{"arch": "transformer", "model": "self-supervised audio encoder (BEST-RQ)", "dataset": "read English sentences (LibriTTS-R)", "train_examples": 15625, "n_mels": 40, "hop_length": 160, "input": "log_mel", "win_length": 512, "codebook_size": 256, "mask_prob": 0.05, "norm": "rmsnorm", "norm_position": "pre", "hidden_act": "swiglu", "mlp_ratio": 2.67, "head_dim": 64, "fused_qkv": true, "bias": "all", "qk_norm": true, "parallel_block": false, "inner_norm": false, "subsampling": 4, "layers": 8, "width": 160, "positions": "sincos", "init": "kaiming_normal", "residual_init": "scaled_by_depth", "optimizer": "muon", "muon_scale": "match_rms_adamw", "learning_rate": 0.0037, "momentum": 0.95, "nesterov": false, "orthogonalizer": "newton_schulz_5", "adamw_lr_other_params": 0.00086, "max_steps": 8100, "batch_size": 256, "epochs": 132.7, "lr_schedule": "cosine", "final_lr_fraction": 0.1, "warmup_steps": 810, "weight_decay": 0.1, "adamw_weight_decay_other_params": 0.05}
Rows from block 5, named by matrix and row number. Rows with one number belong to one attention dimension. Each number is 128 + 32 x the weight over its row's rms, rounded and kept within 0 to 255. All counts start at 0. Numbers have three digits each. After the name is the row's rms in percent of the matrix's.
# q: attention query, key and value (stacked) (model.blocks.5.attn.qkv.weight, 384x160, the q third), inputs 0-159
# k: attention query, key and value (stacked) (model.blocks.5.attn.qkv.weight, 384x160, the k third), inputs 0-159
q.33 107:136153125179162152146158130116161191078135092157090152133091156112088150134076158129095183128141122180100094100112165142118093135169085131090109181148117068152108119151145130210139147055158145175137123098107091115171128126136186153116146111050143109161156130127144095194130132112075087132139113132159129172198117081143187075125118160208147128144143111152107147112152169131064127143186135142162126117055162148126130142126136114051179113127118143135082082112160178109109105136095126
q.34 104:104134097153130150101127179158165147104115142133124087112107162108158172142104100089145124173155092105123128172125107114116127174154156152158135140186070122167115117124153142126074160108166115111111106132125168163185182090090105111133151081102186173187192137121094097143160117168106187047114089177093114111185144119168081151113154147099099155136161130205105126089164084179122140176115117149112116147149070140173116163133100095144200072106137138147126062143185088131142098094101179
q.35 100:105143173086117193167145077162096113077152148109136131132115115130133118122126118154127152157073070176121107094185194114148174164125168143112127158161146190132104134211166118125075146152169083143192139101131137163127166108153163089131161056118151156113134122110098160114103133135120087114153134131105181152137112141155137103087126161134087108159094153117069175132132124069142140081188132107143044100072198083141146112127168125110128100084077132158153134121056111146194136119166152
q.36 101:118134133188116118105110144190128076112137145156163073139112124085084129099130153174146125105118117119154122103131121139109160148123112049157156090106145142127065175177118090127146141149168169123134181095094115142152124119193064155076158074145101115108138206132096131154156147107135120120117085190086186138124102159167105086110138077178092095124089085141090069181120184152163219136129166130129126152166159099147110195132196143152138155105124157100144170141159179118133155155148113
q.37 092:186118155108075154115137113094145127108061075122132097089119123121165110165141122108138146117121086130199183141111115165097176119151124116156068112097185131106168125182141134086122081170159112147116165128132098146111107076083128116081132128133126132155138085098154133102073111122104126095105127132155128109149107159162103100094189079131133135156124158131108113171104161117129175188136101144093092216148128118182076195093032119059097176103107126122147170092055104126110077157090141
q.38 099:118132103056133089115019144065146135167157080096083112130156121118112163128132147080118120163163127078151119101152110186102145176134152118138164118171116174066066082171139125106115097092095137097131060099155145127138118121138147111143083139152091095163173159147102124182103095151176082116157195065069107124113147091111133154124124108099129095181129097058083200112123121121142089110046121121103079129119122126130120139129168150153139108118058140146094156146103123129156130158158105
q.39 095:082139131102093135160126088132134176157123139144103141128041116075144098157081139093184121111164156142113128112152142145106124062117153090148127135144079128153161096137094184178155159089117208130098165181154163138157134052169157185185154106128154110140124124155120103198053161148113105083139166131120117146119199075198179108134107139139108167121072132145134152057114113091149136121127205128147094070116114129114122129124141093143072137158184084131142151144098108151132110118135163
q.40 092:081123120161093111145151116151129066136105182120129118148134154137098136164076111101139127082068193106169121121057130184129112143141137113149079112117146097107127149112158151160113170175145148112085136160171139124143136099123156147143143067143099200137090150170101221153152073126175089110065101082125159177137149118143080077127164185139132163127154142102141113151144107186133095101134053164109182172143135140155133107130200152127187150136129135076188090151196154116144123157142123
q.41 101:135158204142154126096165127095131099138108108087095111122079145119113125161135189130142090182182113117145117127118155067108115138097133104164131171243138147152122081125132160125124100118086161152100136111148087127131144154164102161135152131079143171196107138075180114112120080183117124107161114176103071128154117111126095076104131094146129168103160102130144099122124125171140149125194146128097186131115072143159118150111138141102185053149155184144142175111228107160151177096117172
q.42 106:054101085135155078172083112145104095136114089102110124133147140109077123061140125093124190158112120088126144175164089143148099085186161140154152120135102133156098146101085145162103078108140121133160163182181079080080093153115215171161154139137111093128154095129141133207100120121192122111160117032122166093142101096120087139153125084092158174124056118180139123119128122093065162131101115129110116091121171139050136091124136156136137126121163114119103068127112121143141147150130130
q.43 097:056157100163099117127122164074083132116118110088098136079048115103123188126172211162105146130099117093115108131132089059088150142117127141103120113124129061162079137071138187107085151127215168107154130113179108128118080150142122109112100153135135085093139111175147125123137097129125168097126132170065126125087128082089129157065114133128103160150126109112111096150138143085114128118122136154139162121132111100140163166075084105181043177112136103163192195129137127162119149089138169
q.44 111:155075095182126064082138101079212137123126101137132129112156188120108117125137123103165117112136105097115122217081138111123131171175085080102155168106152123097165102122061174111118112166107066119079085147068117115132123161119087164183125102169100148099127106152126115103098102190123125168128117186100131078102165113126098152105120104115088120105137098125140200062134092090114140105179134141106138153127104075146116126158138117136170047170161135103177156207132106123120149137148159
q.45 106:171124199176167118103154145071159120115118135118130126139104103124130110112135114131119124140128114114174037090096119124124136112106125103162152120117056111175177110156148190103164137104127118130106153160105101101095109171200122131108178061117140188099107075158102096096161136160183178142149161176158148170099097172106137149148118150187170129077194160109163094132162179135121195127188117122086119095088093101177116169113143153105139156072111123152168155142153120118132103114167206
q.46 100:090145142106127131129112145114102120179115149102111213072157134152114158090175135124150130140106117042148165121134125144148069168125189091119130117195124098137109150101160069155142151129183091129108182137080078146153082144140106125093090139114089180146167098077156116083065103167122177072106108174133083171054136145122066151097092136105105185118107166101156171123115094109177124096140109145121144170171194130151096087100130061151104119102097104150110132155114113132122082156110147
q.47 101:092076165104123134137137166115096156112185146109083145139123070158182115103126134111121126105109071145167126043081158177127105157198087072074137117091083146136159141146123141163181156147126128178088116163120105140183167088176119107086104090079164159192116130113133104168129122096126138133131142081107156151123096162143166104135170180182135188144168178127112076111124217165088110158078153105127159119090092146147137106114073138095150126124096128125059119132132152169156146116137167
q.48 092:216117147180106133121233141147081096112156153137087152119138181140178076119087147140159130108095053144162088099109138147110129083100104053136117095143117130153112117132140133145128147093139148155099147149174096145121112140179096186104184095169149087153109084134113165112122122116151166128107095166162129103165138142121203058160164148160140125195111081128099095139078154086149143161124147153156134105196166072152120140155059141114139145109201154160133120146128161093157121131124099
q.49 091:086088079176164122177165115124094161109154129152200121235134084135138144159127182100141123078106162124093146119162113141133119154108110120157109129098119153099180141137141100122100084096089162116147130137135155159091150118125115130137116141123089124154081122159090143143162120144186122111140103131164180074141095073104133108090152115128132095139143195150215135073167135135068110175093056095162153106038150092097192105110065119168100104087136115125167160087136083113118121124091124
q.50 099:057078132098088143122196136157171120066123118153110139112100133121118153132132191109096071098103102117119158096121128130110132096110159111140104172118129073129176022100072082125130122150141132099101151108108116104112129145146102153129137102071146150125139013125110134136128104188168121125147112185109117131096123118113057076126159139182106054107163165128175136167137153127116151168137122129089099119076153074096117170131185094193176104148083186132131156158168133107116109119150130
q.51 099:110125149125071139123145177107149142144169127147107082104136198112149189103069092094090125137097092106165154112138144177157123061092113167130084138200177121131177127112071158126148078146069145121094162145125172140131079112129101090092137129177117129132173138106138147124179112104123116126111171206122104140072145096114113162103092121122146059168077063133126178153109110147105109113065145163087121152083099143136123099130100152189122171186181120113095111170104123163071173121142086
q.52 096:075090131120092092120092133142145135105130102146133079145137221154148120084119123137138139177074175140150098173114084101151087158121132162138137109129139116129128077129182119167167165139166100174165146105060167089204111158179108098080156118129146163152120096187077111166100121056124095168155186103168127154103177124086062147113138134138145168111179162126095160153120152125177068144153169118146096157135123176078137121179151132161151111156124073109134154176174138091125147152175110
q.53 104:090091134096148135173172103142113097143137143106103149127085119130168136113104102155075151110137148037130131150126156091119101147129107156152147076126102136146138132102186115150061176085104154126125154092171092096172113129153178123137147086107097092119137139079148091164121149127124127058165121106117126086149132174164157133176079088167028108112097169115153089093136132095135136147123111098079144138115168173109129098134102204096129162085128136086130157129099178086191032136092061
q.54 104:084144112091129099093109112111108080122160130140028189113135159166114183130149131124092171175175122156109101153091167134107105203120148081164155147135102135047133124139103067176117128157112129075156153135036161116114138140112176115175131164126130106146178174087141138147090120133150177178152110135118180172114170159140081119189141152131151083112146206118093157176139131164092152125108160141122131131134094109105123161105148137076169089081120083103106095118091085131126180104120151
q.55 100:137145159132186188175135130165093144151198129100176133154123135119123074139148077084155135113121118165139131098130085113121122158087151115107120115088129120171101143077131127088127096114147172156152161099151092106087178148140131110108109123150143130156176134154075102131220177120089148101109207134131131103180140097201089149097138118113084120104170114165206069171111201184156139102159131079153103152062162187173111121114152107108136117101133113149150151065161172154160158138106126
q.56 107:120097097060124127078085116121148068152101120094122161138127146064124116101098108129140177125157129076150145216161133143133132097157118132167156085080122134129083105161133169155145138132123140125181100233072148107159113088103172110118119087179100108119153132186104152096103141169168135174077135127104164163221196129081144164142190093131133137147177176108147136136132126123086110153099161086178134102151100139125112153123136076119125145158096160121168112117170194102117129112182147
q.57 090:099122115116136156145139151132128175188106039153173149146199169176105136180181166103096161111046111118091119104099136148157160118101134084130139115132164096171137148133169169117157089108130125142113142085127109149174140137157148153066110100200153100116150131193165100163131077119073126102104173061106157133120061104163198153159096172142106135187111087129132156137107124116112130136145171111134110081097098148125097129192107183080072126102148112103102109164144177165137114107101131
q.58 087:120139093163147178178094146126096131075176162116118138117127125105102161121165082154133117094125163154060083112112087144104157120157174154140122088209115136056086116139154198165117126158085113153146143107134123160142142099105106137104131160123078083160128102132151146132179070070060096099187153111121135076091152119128124101130098086158143140129184091135134091058112196086103123087110118130118181173167114115132135126171121150119109132100167039184098096138136127114055092130123106
q.59 093:181105170072117161170120130135131088152150060112173147097110146139160110158121119113167170103061110061112127116101113081068185121188100100119128100079105110138156093128106161145072193113128127142167166065134107125114191145141126074113142162147129098037114156127132125115163081102117178079092194149094099128143161146161131092123074085125167155115104126144121093081084120120077106096105123131148051141081121150157110121147134106078097159120142154105121123107166141118096069170107149
q.60 088:125092132153164147071124149065192106127139175116161142148090098137197099114189165092145101145179130158138119160122131138135083130146075097177167096176190134127117102075134144122156161153121137130103174124174143143057088115129124152091146154110135069170124087094118126099171138077153119069162116195113118128128105125077099130150145167141133113127129153140098205191129138120074167167154120149064107110144095147094096088149124141122043129131173103101132107202173109162169106116093135
q.61 105:106127137061111143139138136124151132130062112107119117134105104137122141170129075113061176104073114159113133144103143123180176102151117101135129091131143093171165119170132102112153146136141136105161157121187181166178110094161188124058151120151150157185107083122174112068071125218116170067130137164098129120110093133111179187117106145114183121153176134162128115153125119082158140126217158141153119087120154129178128148145182138150099079178165180145113169179121180104136148151138122
q.62 099:120192097187128183119098112078130156129115124162205130163123108130108177157135178176144152155141102147099143118159167131145169112225134139161109118129115133170097104178200153108121129101176108144099104070103121117072118148114129142147115129094148110137080151112150081175145132136137170122086155139107133043106112156146088132090136119118129137101072160196096068126130180131105112154128104098082105164106086105118092197103051135122097131133139107087093078123171072117091109097146177
q.63 094:037127116080111188133117140102092233146096122173125097141142104145145233097143173106098160154125112200093147144107128190119136112143140179158121099088159097110118063102160129121119142138121146146152175119141127128153107163115109141068101122174092162192111083130150157157107044121134096125155168107085156141165147123091086149106168150161168144141125130187155108072140141100122158099173097180186115140096163148116142132106127111141150115116123113139126118112151193143172103170141100
q.64 109:135061089073093137111197073066155055147127162133144088083125171170160125090166166167117093155082137177114117092090171175129173162113137134139071131147123098095097073121124116160065130161148126111157094120122125073176127099207119096149067144113123170124119120166136160139122108101153142174109146126084086099087162120147118089153080136166167128049114136124090135095155192179144150168144074123138062156099158106136113115146094160149120089155115141103108145138105147093120147105104135
q.65 098:140148152145151145072167154158086170136102080153096090136108167129181208102079152144151111114142103193119129135090119106087164080138100114135126127124103142211138130099161082155144146138081135152128131076142082122139133096169159119063134196082169125194167140126162191106058108037089139122159112072132150126146149144124197169124124145156170107114128147158125097167132120166179180113167124116114172135103137159063124132119128088132166121102154134119121090148095103121129192130080147
q.66 085:114052090147105114164180160124117083129112116183111114156081165149112114121152162044126112138143108181175156114171088144118082159114146052147153111148100059159114134163160114092159132124104140097124201167138110120075154099113126164130166106090110186127114144145184131178139138153199130090097074131071109039114129138134119126064085119159105142108121185128116147187143136133096072186149106151104160119115071098136141113080101135131138113112116144187107142118113096151177102150134124
q.67 098:173177152078133136163087124139112147147127093163155091097179156143112099136090060101115135076086146119167135086049086123117106083127136149129127127096164165162149167091192183132173164143136159079171165119167123120130033152199180090149187101138141174118102112111104118092157125129106132121116110070108105139112114131148152157074108173099179171138134113120178114154072118092087099160150109168114156137175129117127112182136123130082189076114154120151164107068080124121131105147120135
q.68 097:110121113166118123097087102181184104119124117151108104132144126184176127146155107125102070177071128148081090153152098149139158174153146126156155153173104099156114131111137079167157133190123141106141066162067163136146160148140128140156117144070129121121163124176100101184135069131051136147105096131090197096161143100050090173185151133143112158155162159147089108168175171171126127151116065123161119154071128134164140154120134135095081131152125114105169071173140098069119120109150065
q.69 111:120114139166162117148202131151102128152115136080158144148160105145073109126142155054073166087112129142094117107106113089195164112117097130088091149028114141136138163086133132080088020135138113138120079161179085102118182111114158176114160126147112179156145100121129173144186089169095143146116090146108129110152112126124114160101122136132099046147131137146107123120114129155156162127187131119151161087083149129109094126071142134163161158065133127184105086092169136123168138101064108
q.70 108:081128152089118121129148104113152119150092174086131133114108110111091138098077144164118132104134108202156173153157150119169114175073171104153086122103144151129115077114099136217107146122147141173096112109147129143153105122148142147155123150168118205130107146111108193063124117203083118105144145186105132122118093096093137111166145143110126091111202190139129143252138148167121142160167109180082098119091130101128106095151167099137141076104092179129190152140099143121139144134148189
q.71 103:121143125128148130199147133167180136091137154136144099113076086132112079161051129166173120120185163112141112120163118131132208149167129138156102157086110148122086100146148193085108190148080136125107158100141093112087113119081165163121048057159103149123141144123160152170198120169147115092120121166100101123088144129118113154108057140117122127105119089069132158111168174177108134124140108061103143135163166161129128112148150085125052165157139135082136174118205162153115131112102142
q.72 101:155112130160135094114136144119219125170083133160091159090150101158150144105115093144160142107130078120102113073096070090102157121111095103118181129160127154171161109117088149085125160159117089101158139149179121131193169166133183117181126105087151091140155122065128158143110123119136088152167067164182061120107141137109151087153135146172155105123161149135126157155150123179096127134035170100172160137097137139087116120070096080080181076155134187156140169107116099119086117082108158
q.73 092:125132107130092096106111114131145069127089154089139147110093092156194149153153143160144159131101098125126138138096171104080134104139100107149140109123099066092131078116127127152142072156124109117162094156127095113184096106140171133100150088106118167121199079075079155140083159172098130182142216155146074186153107137106186154127152167141172184134183118061160121126170099121133089110143123088088103099121104092153068129145139164092175105130078136099168164122105120090075083153079177
k.33 100:150144186109054173070151049103183149180146129177203160088135102110130135169153097190188132149216127115092091169167171136137153098124117169185123129136182140093124118089094110181177098123125164151172147081131142127158114124153117143105123070141116096127099147135114160138060094157141151126105098178163162047148125063137128141127133111128101085133095135151205159142112089152158122134108148158108109122140113127108120127076134096163143154116121118138095132103173143111083098161164118
k.34 101:114140167147119086062109132113113156153171168122150099126121085189118122141093156109120088127139132118099152173134091151142163192151185158118086124143153143088102193092105161148120161148140139140162091116154137069151158050149121121097101124204145167117118122165126148134133155126133154135143145225202146153138093097157114164123122174121175187123181098194105167175084107117131099129120108188111094130118117225111112115128170171122136091101085144141116138048156156111129093169130138
k.35 102:152117134187135082087162098059093130080126133118096086109137120136075088116133182154132050168122165074180140103110111179131144120139143166116114134096130170125144034119134129137168098101069123109078134115152123108125175125180103135125166158112138101138119157121185150106116117090167106120161107133154156137163103142062109131081139105121063130115131049066156125087150144181127089159161147168137104206150129118096108170142164073065117101132152082105096100152082160152156109122118080
k.36 105:115153144190174041073150150106108093106135209113169132126121140145122127147163112184137102120111098108153196072170129118122168117153142108134099082180141116090120143107051067104108094146126104090184145126169157141087160149089169161084157132142111126148181138096088172123144117130103145105126130133162098113166143152115134061110094084156176205114148162093204142140103133142101121094159105123120154114103143143138123114080128142078063173122175100188123080180139172153126107110136142
k.37 092:089165181128120134156143111152077144091135152000115142123099103132147153115117160089115104104099124157107098141114130175129132169102088107095122156175131100139115152166150122094122142111062160204107133117114081175107107171212114108148130101149087104155126124145114115111152072136131120143111106040127125083149109191095132159117107127110166156126036154120129149138160168119113079092103114084106137131130175173141149077095151109154137128167171103107059066141188137167100150116146146
k.38 097:127101137105201100157121102102086091168154150182108148066077079145134126120117152154159099139104104146108082162168121133122129085116137090073047119097042134151154127095074146142137160126149145157102102088058091133108054045117105122147111119162158162109172129147184111098140147112109145148135088151097191081132090093115121093157111090150166173083077131094156172162183103087142161140129109150151157111162152122114158137114155128124166174144136163161101092108149158157116071129158087
k.39 089:103124087112115083102185104088161109081163131141167210150124071109111161145156095131119069168163150140127095131128140121157138139153191124091143162117176098062101159134123218116161160124134151105046124168135162134135125056139171102092097127101157075179134113123123165145106143106134115140124174165150098136154156116151161120164138090109121049150098149149109124176149147135135102070103131111115154078180152150134083167099088185120167072105120136125196158140072136084110102118159155
k.40 100:127150089106146153161081169160159188139139159114105117021098145124120147122171142125103152171195076104117138115128080146166130083125107172174147112127116069141094119096122110113110131184134122106136136065173138157109127172105158131130118094130083063138092158159082146217142121135104150169090118165135069115085135061070142105138106110116138174111146116098124178119152127110102111126129147143164119138064140133148148096145143127183113120143186100144136106090140180079092054184191152
k.41 107:117114171091121155086132082151134145152188183158190106130212118192143078095127126210152136119140136157133125164133167112133183167142146085067141097176114154143116115147132149084121108122091171106174191082143036128164104159164133150095137116153164136113102140117130117075115137107120178139104122135147128187150108158164148096092125159112133129125139111116144115109118117214147160151105085136114154130097151178129166111071190170149083102134105103082106135065165159173145075104148163
k.42 105:147121104133110093163142105095156132115101110165121048076124038108139146114120105081136123118112118187152092100142182091135123149127192113099149146091126081159123053186093129119128087143132131107180131123132118097097079164109191128099187145130102166124172135086142118141205144129121128113146105157167131116113170086078097122134119133165078147104078076071128095107142150138116185168154143077178145080106078100143130185152173086100165095080137102094151134144171109089106186164113125
k.43 095:134069076176143142091118093136184214137107166139094129147120118133150097175154107135130181162137089111055143129140166110079165135126145158122114134091144136122085110135092108109082125116104186084115186103124129133107167174088174195108154108103157060192114097111132146155105155155109152074114089147152073130086111177074148045149129085154172113115103099111079122169135143155132140135139098030120105104181107139141153145058108129130155114101109151155105148098137107106174120122163113
k.44 117:105156170125103086070131130144116136178122147150110073195149172168117116133087131167062120134162077107149190097149073149187163103114102112151122143134169174098091165112162133117125102082154151117180107091167092139159142165164161161121181161117202157125104103129170148148115125103128163152132171111111074136185073179101157081155158153135136125111147061116077100133115107128055086107100153158105169125103165085146142119140095151091133149166116138035144113116121131126113086177171144
k.45 108:155079098073158124135125085141112120138147154161144061124120060168066164176154102113151114168181052131120115143110135206154121143130124132159157108131123132149113131148107153127115178171085130089155164182066163088155117175102135161129147167132130133158115173122090117056097113169134138153134160087114097096121164132134051094080117176078130121102115151147117162107092060129105150149137166123114083101049054123101084137087065103105143129147151169122135145117091177126126103150077136
k.46 095:105133143182126171156121073122139183184156126136127114099144097140113208136101098146156114141098155129116151098161137156153112124075144169073096166075096212150089086130137144129151182124120156217163156169095124136176112136119153173108143100188151090071145112169140077078132078126225125126140120121085162072159115101105190130088132121157117133081159081116049131123177099188171183091161104141133155105126116149136103140163124152142140122116110126140110095103134162128134134128102115
k.47 108:096051157140137112092162152124100087108190139134183154086108106174135132154146084109185106159111182138117078190121167123137111103138061147105134084100145110109108122052112125206171139132053080096061145103187096067132174095122101107109112167104125099164132144100165106119158102113120101145130173116111126121143115105141061110179078184125100118105100109168143168097100111116079150110114124124154144141127090110127131147130126122107148102191200078163138165073111108108133135138102076
k.48 097:083160165107138080113118160137138149088139102165161129150119110127095083143112136134106125106119204123191158139178125125101039123091105156091150171098152136138152192152099119191133181065110131146101189140090180148124171129122120180100113124125101093096139163141114105142065103048123077100157171135144095145094134142151119100123105177114103133146118191111188182172092143148129107115094164138079120171126077079166176133065104151141116070153120126133137170168111092121097138158076158
k.49 109:157098138143072039073117154054079103135155166094062141149107073137107135135090191147128135113144115076139139123078100115156123139120168082106130150130144119074131146079122186104136120078169073100126123129062156092113135182130142135169141119090158148102062158197124138076125122105085125133077160177136125135126122091052110130194111122105161144128103115137126110119152096144048161041073100146169114106138136122188150110143118090151082106103116136111131155129116131114141124163142154
k.50 104:094173133086071123145103157161169121120143149178124054149086083199079133152130197199165095126161150121155178108097114123185128131042145148115146034103156156069103149112163179110131212103167177116112129125161129114186134166146120138149154167150161136122109179117136159097075087139088185111093126142104118094096154151132160127082109137058129117157137110110129111130089083106150141106149150129123096116123095111155140192096156167161134169118162141147108137106113126108159124146120164
k.51 092:114103112083173105142123149206169144120085088161093120128163054138143177065107147100133121121146143124154129158097099164135127170119122192089121084093135069149091118138177104099117123156120149173135157131136134088088155113119085058134121119136139166052130096067160072182144129112108120111085095116065118168099099103117132128166107152170157136208094122132171157131143130127119171090140109098134165131095086138129161070136119142124120140135111098147155155102195095148071234115161108
k.52 107:118121119113175162112133129139130121171138071146148088155195127140101168104117189188102091121105125081104103122104062140150157130116109137097093118126121118082110171095133074133155118077121155133058181095099141110144129136143092130150158153095171120143148072152097125090123109130156107153092145104135130127169054134085182156120083089111118084073118156118182142147138187144111068162064123167139165121068210121159129154180173134093165109166154107123117054134154127102134154090202156
k.53 106:111098061115098082168102157168176098087162119141128079111105110081077104149120134126144147158106153134161165165138132128156079169060211135146121138134159136166167161140089081127133149149143153065070067150134203151141166096103100090101140097114097164183168151190109088079145126086139134137145140159133150119129147150155125157120145121125086141183072200117103117044090129125133090154117158118163082124104101111153104182142149076163112154112128106115090104150181130126155093116084093
k.54 101:205152076148166082140123060140093138104166110143176105154120131169117129115112113140123078112129150175163118123145068134184143133147112163193102099142156177143119134141105183075087143130118117147199085180153094143129071153153100153149044118155160172153172119136147094060173121107173154177156136141197177082161083102124120145099137121147114138131143129133140094117105064133094168141178137202147091144094147150148127116176080163174169088127125115128144138095174159142161116119126106
k.55 096:128138165139135070130132181211112109172142126129097150134121122125131137144114179178161065153195124083092158137149075141174070129130146126149156157130100143128159098122134108131174122119087098148119118120156158113129114135070107180150118129203153084139107114112116185120110137159095094106167147145152147145176153104160097148138118135128123136126145144174206123112057121167096135148100092134169066106158050123116121181159138095083050111168152133096113160148076175043132094115137063
k.56 103:106105172167174154168211053115040171120113114094149146153155163115162091088135129183081100098094104144136131110140022138157152134144090150152095143121132132166087131164098084072159139128147163187135112154122173135127129069167120121103139161113160100127114150135145148089117112073096092198114192164169098124116118153113136137157125158106156184052122140116152115116108137138081102086118109141143123087107155105123115121137165078074173080161159153128134106121107142145083084081131156
k.57 099:093173135150105094159107155103158102121117055181108165123136162097111172198151134098144175155150117128138168161158183141100156067084105131077112143073155092131156155147130097170080088164080108097095154125166119121151093129066142108128119110089143108161151086125115136103077167104156121110157070140096154117100163106154117131162118148124161078130076189195143113149105079115107124146134106130168114171109087090125146180173137091152159137149100110068159121182110135144159145162149018
k.58 101:134129146118132100167166076101159074141105102106162144165135127118190130101149085047126153127083140091137103182161196102123123174132165121098175120134137144104184104154123084105126146196076098083101158106148110145139115093126088095083082154091113139153166168093124053201158163157199155133130082144165082146176134113196150121128119111176091119193112093122166126114133169149089166134137210113114142135121120101110146112123105102135155130143154167132192112125137112076168119131085091
k.59 090:124189103135137107172108106111199118131111165120154187145112126129157173149135122089124171129142100156138166149181145114156135164095191128137072154124104106166141128110146108131118114149063079095162077161112171104132177108076158170141043169133182124151122120096152131170078166125175136163136091113080112152132131091204097128154133104154096131193083178178105150156178092105145179140103112083157115101155110091097151167089174076071164122146139096133175119168130124099129107095175100
k.60 094:134125098115112085155111087107148162106187110225177145134186098131092129113107181163157107121168096166089104170129128104123106088129098113110122126161150158112119147125175135124146172160087217085140158138131123112118121120139099128099086148108111088067168094149112083118138142112129063121104141197166131155087114166112082106103084168135161092144188171161099075149058053130121167182125149119153159154161099123129140151207100126129090087121133161121115130106136125137083052111153097
k.61 107:115159101084136108111089073054158169093160113134114113104124170136127131139134108024124140141175123101144111099155175124162136049136117091109151095140181146182099148108118099152083180106149141108141111110097098112092150112131174144152135086136124120120147130174072175152116139082094131132179113116059092150097118093114078193118101107067153112159132188133130141174168117147124120114145173107073104189082132104183086164103130093152187128115125116166111120175185135110113063075128125
k.62 086:142168161146109111118132121050135116083162191179160171150098111155149151117099156138147138154155086089100115210107142123051211125170101142119081139160147137095153133120138121122115081119131166074178104139128093144135154171127165158121116139132133172125187073115099088126157186091095098087085124142181128143074137146100086179173166077177161120109106102165138063109109093118107091188152116115059158111072063093115134077109112143129122166116117104139104116139171105147149132141134144
k.63 096:111099186151139085170170106135165142126131066103108072133178142142138065141141079113109070172107080166137094129107142092185187055173147163099170133118159120085172133163109117161096140109121119142111126070153108128106134128103135160126138128158174085123143101136083135141116163128138077062065136132118132173156091053153126129144119094141153090138206153200097141097132114168108122133103111158119122118090134121151098187209110049204137121144099109115160134102131147112136158139099099
k.64 095:148112138124152143064135122125172141125068124162148149103111081185171055094147118180098129171167134098122168127171166135116102099121119164117104198177187119130074122166093152120178161104159090139096136127121179129090155126138106134125114083092141186171091094083130194065155156150079097166177134046132102117091173160175086127112151111098170120143173110126086098105131070141177105130175134150094131142050116180152143126132108096086112114137118127158107103136158130116116145187107118
k.65 096:085108171126116171171183207081115052126096120136130139130056138136102155134142099105175119119123133087102104132110102140103153104121143167133151141132189097188084143081134156103098116159150130138117198171103201114091111145162201136109155087090116144139086102118201119121163164225086134126192117133144103130096125164139156141173137105144174126147160073149136190114153149077112098158112129098140141146126119084081123120128144118110101183162120114156167101117198149119147109157177105
k.66 093:150099064107134106059142150144108160122161145084115167159174124155104122145135141127180101098057113128126183187103125111137106106147150129154105120228145128149110142142113117109141115083099102139109189160084122084147114149135090094076083187149147134140066119115151119152156161185127131156120097136132124103134123110142091132149231164166139136085108153162084103128069112196091052139101161163117117091056085166084087132138143138154143133152085120117159086091173121099131125122157176
k.67 102:124117134109159126226125150119126130097096088118121062124119087114138195113167156103123105101106122175182101183123111102073150152081118154107122119123193090144102135179094124086189109164077127058133107131093136057149182144152209153159124168124180115135110159120153108175151150124117072135122122104077050128103122099124079146135118098139112113103052096112124115170104151129170139102157123151110127146157129101119113105139068129049162105110109144129075126093136107180125122194129120
k.68 103:113147163092159113173094148159105140141141129122157152137116115093172100057131157133100157101103119063144124143125153134119127124163139151101148134091112031161117134133098147166130107192090081105102202119098061144112137146145141149112083119148151081181034092111135171157112088100102118112173160094172104122163101163153099127083126126095160158136217118186098082162092141163126097077091139118108123108130124182125108163130151116148178074164105178140114130116115205140103165137121069
k.69 115:140115120126099094093215094096172137135146185144152169121132166104113122129069094091126082161150129096117108094201123104090116146140165166121168130116170181096122172122108100123129098109090149159149088139218085122124119126136143125108121124141076116100153177153154132126173156114141119163169082119206120176103147135072120165154167125105080200191137140106130142151079085130108110104178167124044088152152150098176134152094154134137083154122110127170111082084079134169175113107152107
k.70 108:130146115166075143150175137133071144122116135154150085152133137155130092143193109134102148151142110087083181161163094081201089109056084143062146135134091143125091092140156190157129129115158095129146124144156120150158171127098142142126138112177117191113128102154087147133111107149109163108133172056156137132159131148150114116119143186158162125102125127124143066079092048162125149140081113153137124157090085157072120165114070142197190140175135128074180142100082195105137133167135156
k.71 097:160136081160115112050134114105178131117137155097174107099151137161117167076121132140160153157146199120113149138196108130176121156120152118167127110123154157148139097113125149064124119111167145152159110147154129098160075110081166211116135183107124159156078147147095127139154151154114082154070107155167119148133108171181079074145125093135104153090111145125177108092148067117027128100137100168122129162095125124104148081077088123092069104056094126101145096108180175143098137165105132
k.72 100:118076123102080112173178215147165119142190078108146157128143131145070111091125152124077140142112083133039085137127109112129116141106143083145171159157139151187142182113178095158128121143160060118098147147112138109149159114115110112110092136104162153089131151168220133155119145106116065088107112142160154129060150150130124095163125177119168137084106161125134133172104142182121146078135123139151113103134133086100185147098091093167171134162104079099182196144134111122163177106153097
k.73 096:168133130159078135162168146148124158087121155092091101113145062127155082109166152104102116113157146173118118099117116155088123113127066084097102144083122141094150133092171164104169178201149126135094114132140192152103149074136114084150113130124158133091119096138122099130118183078181178094120117099115171148078158085159139142124163164130159135179071094124165154151131189119121166131207088136209133130118193178097166170137072101127126097177159088102110140092089149139107105080161147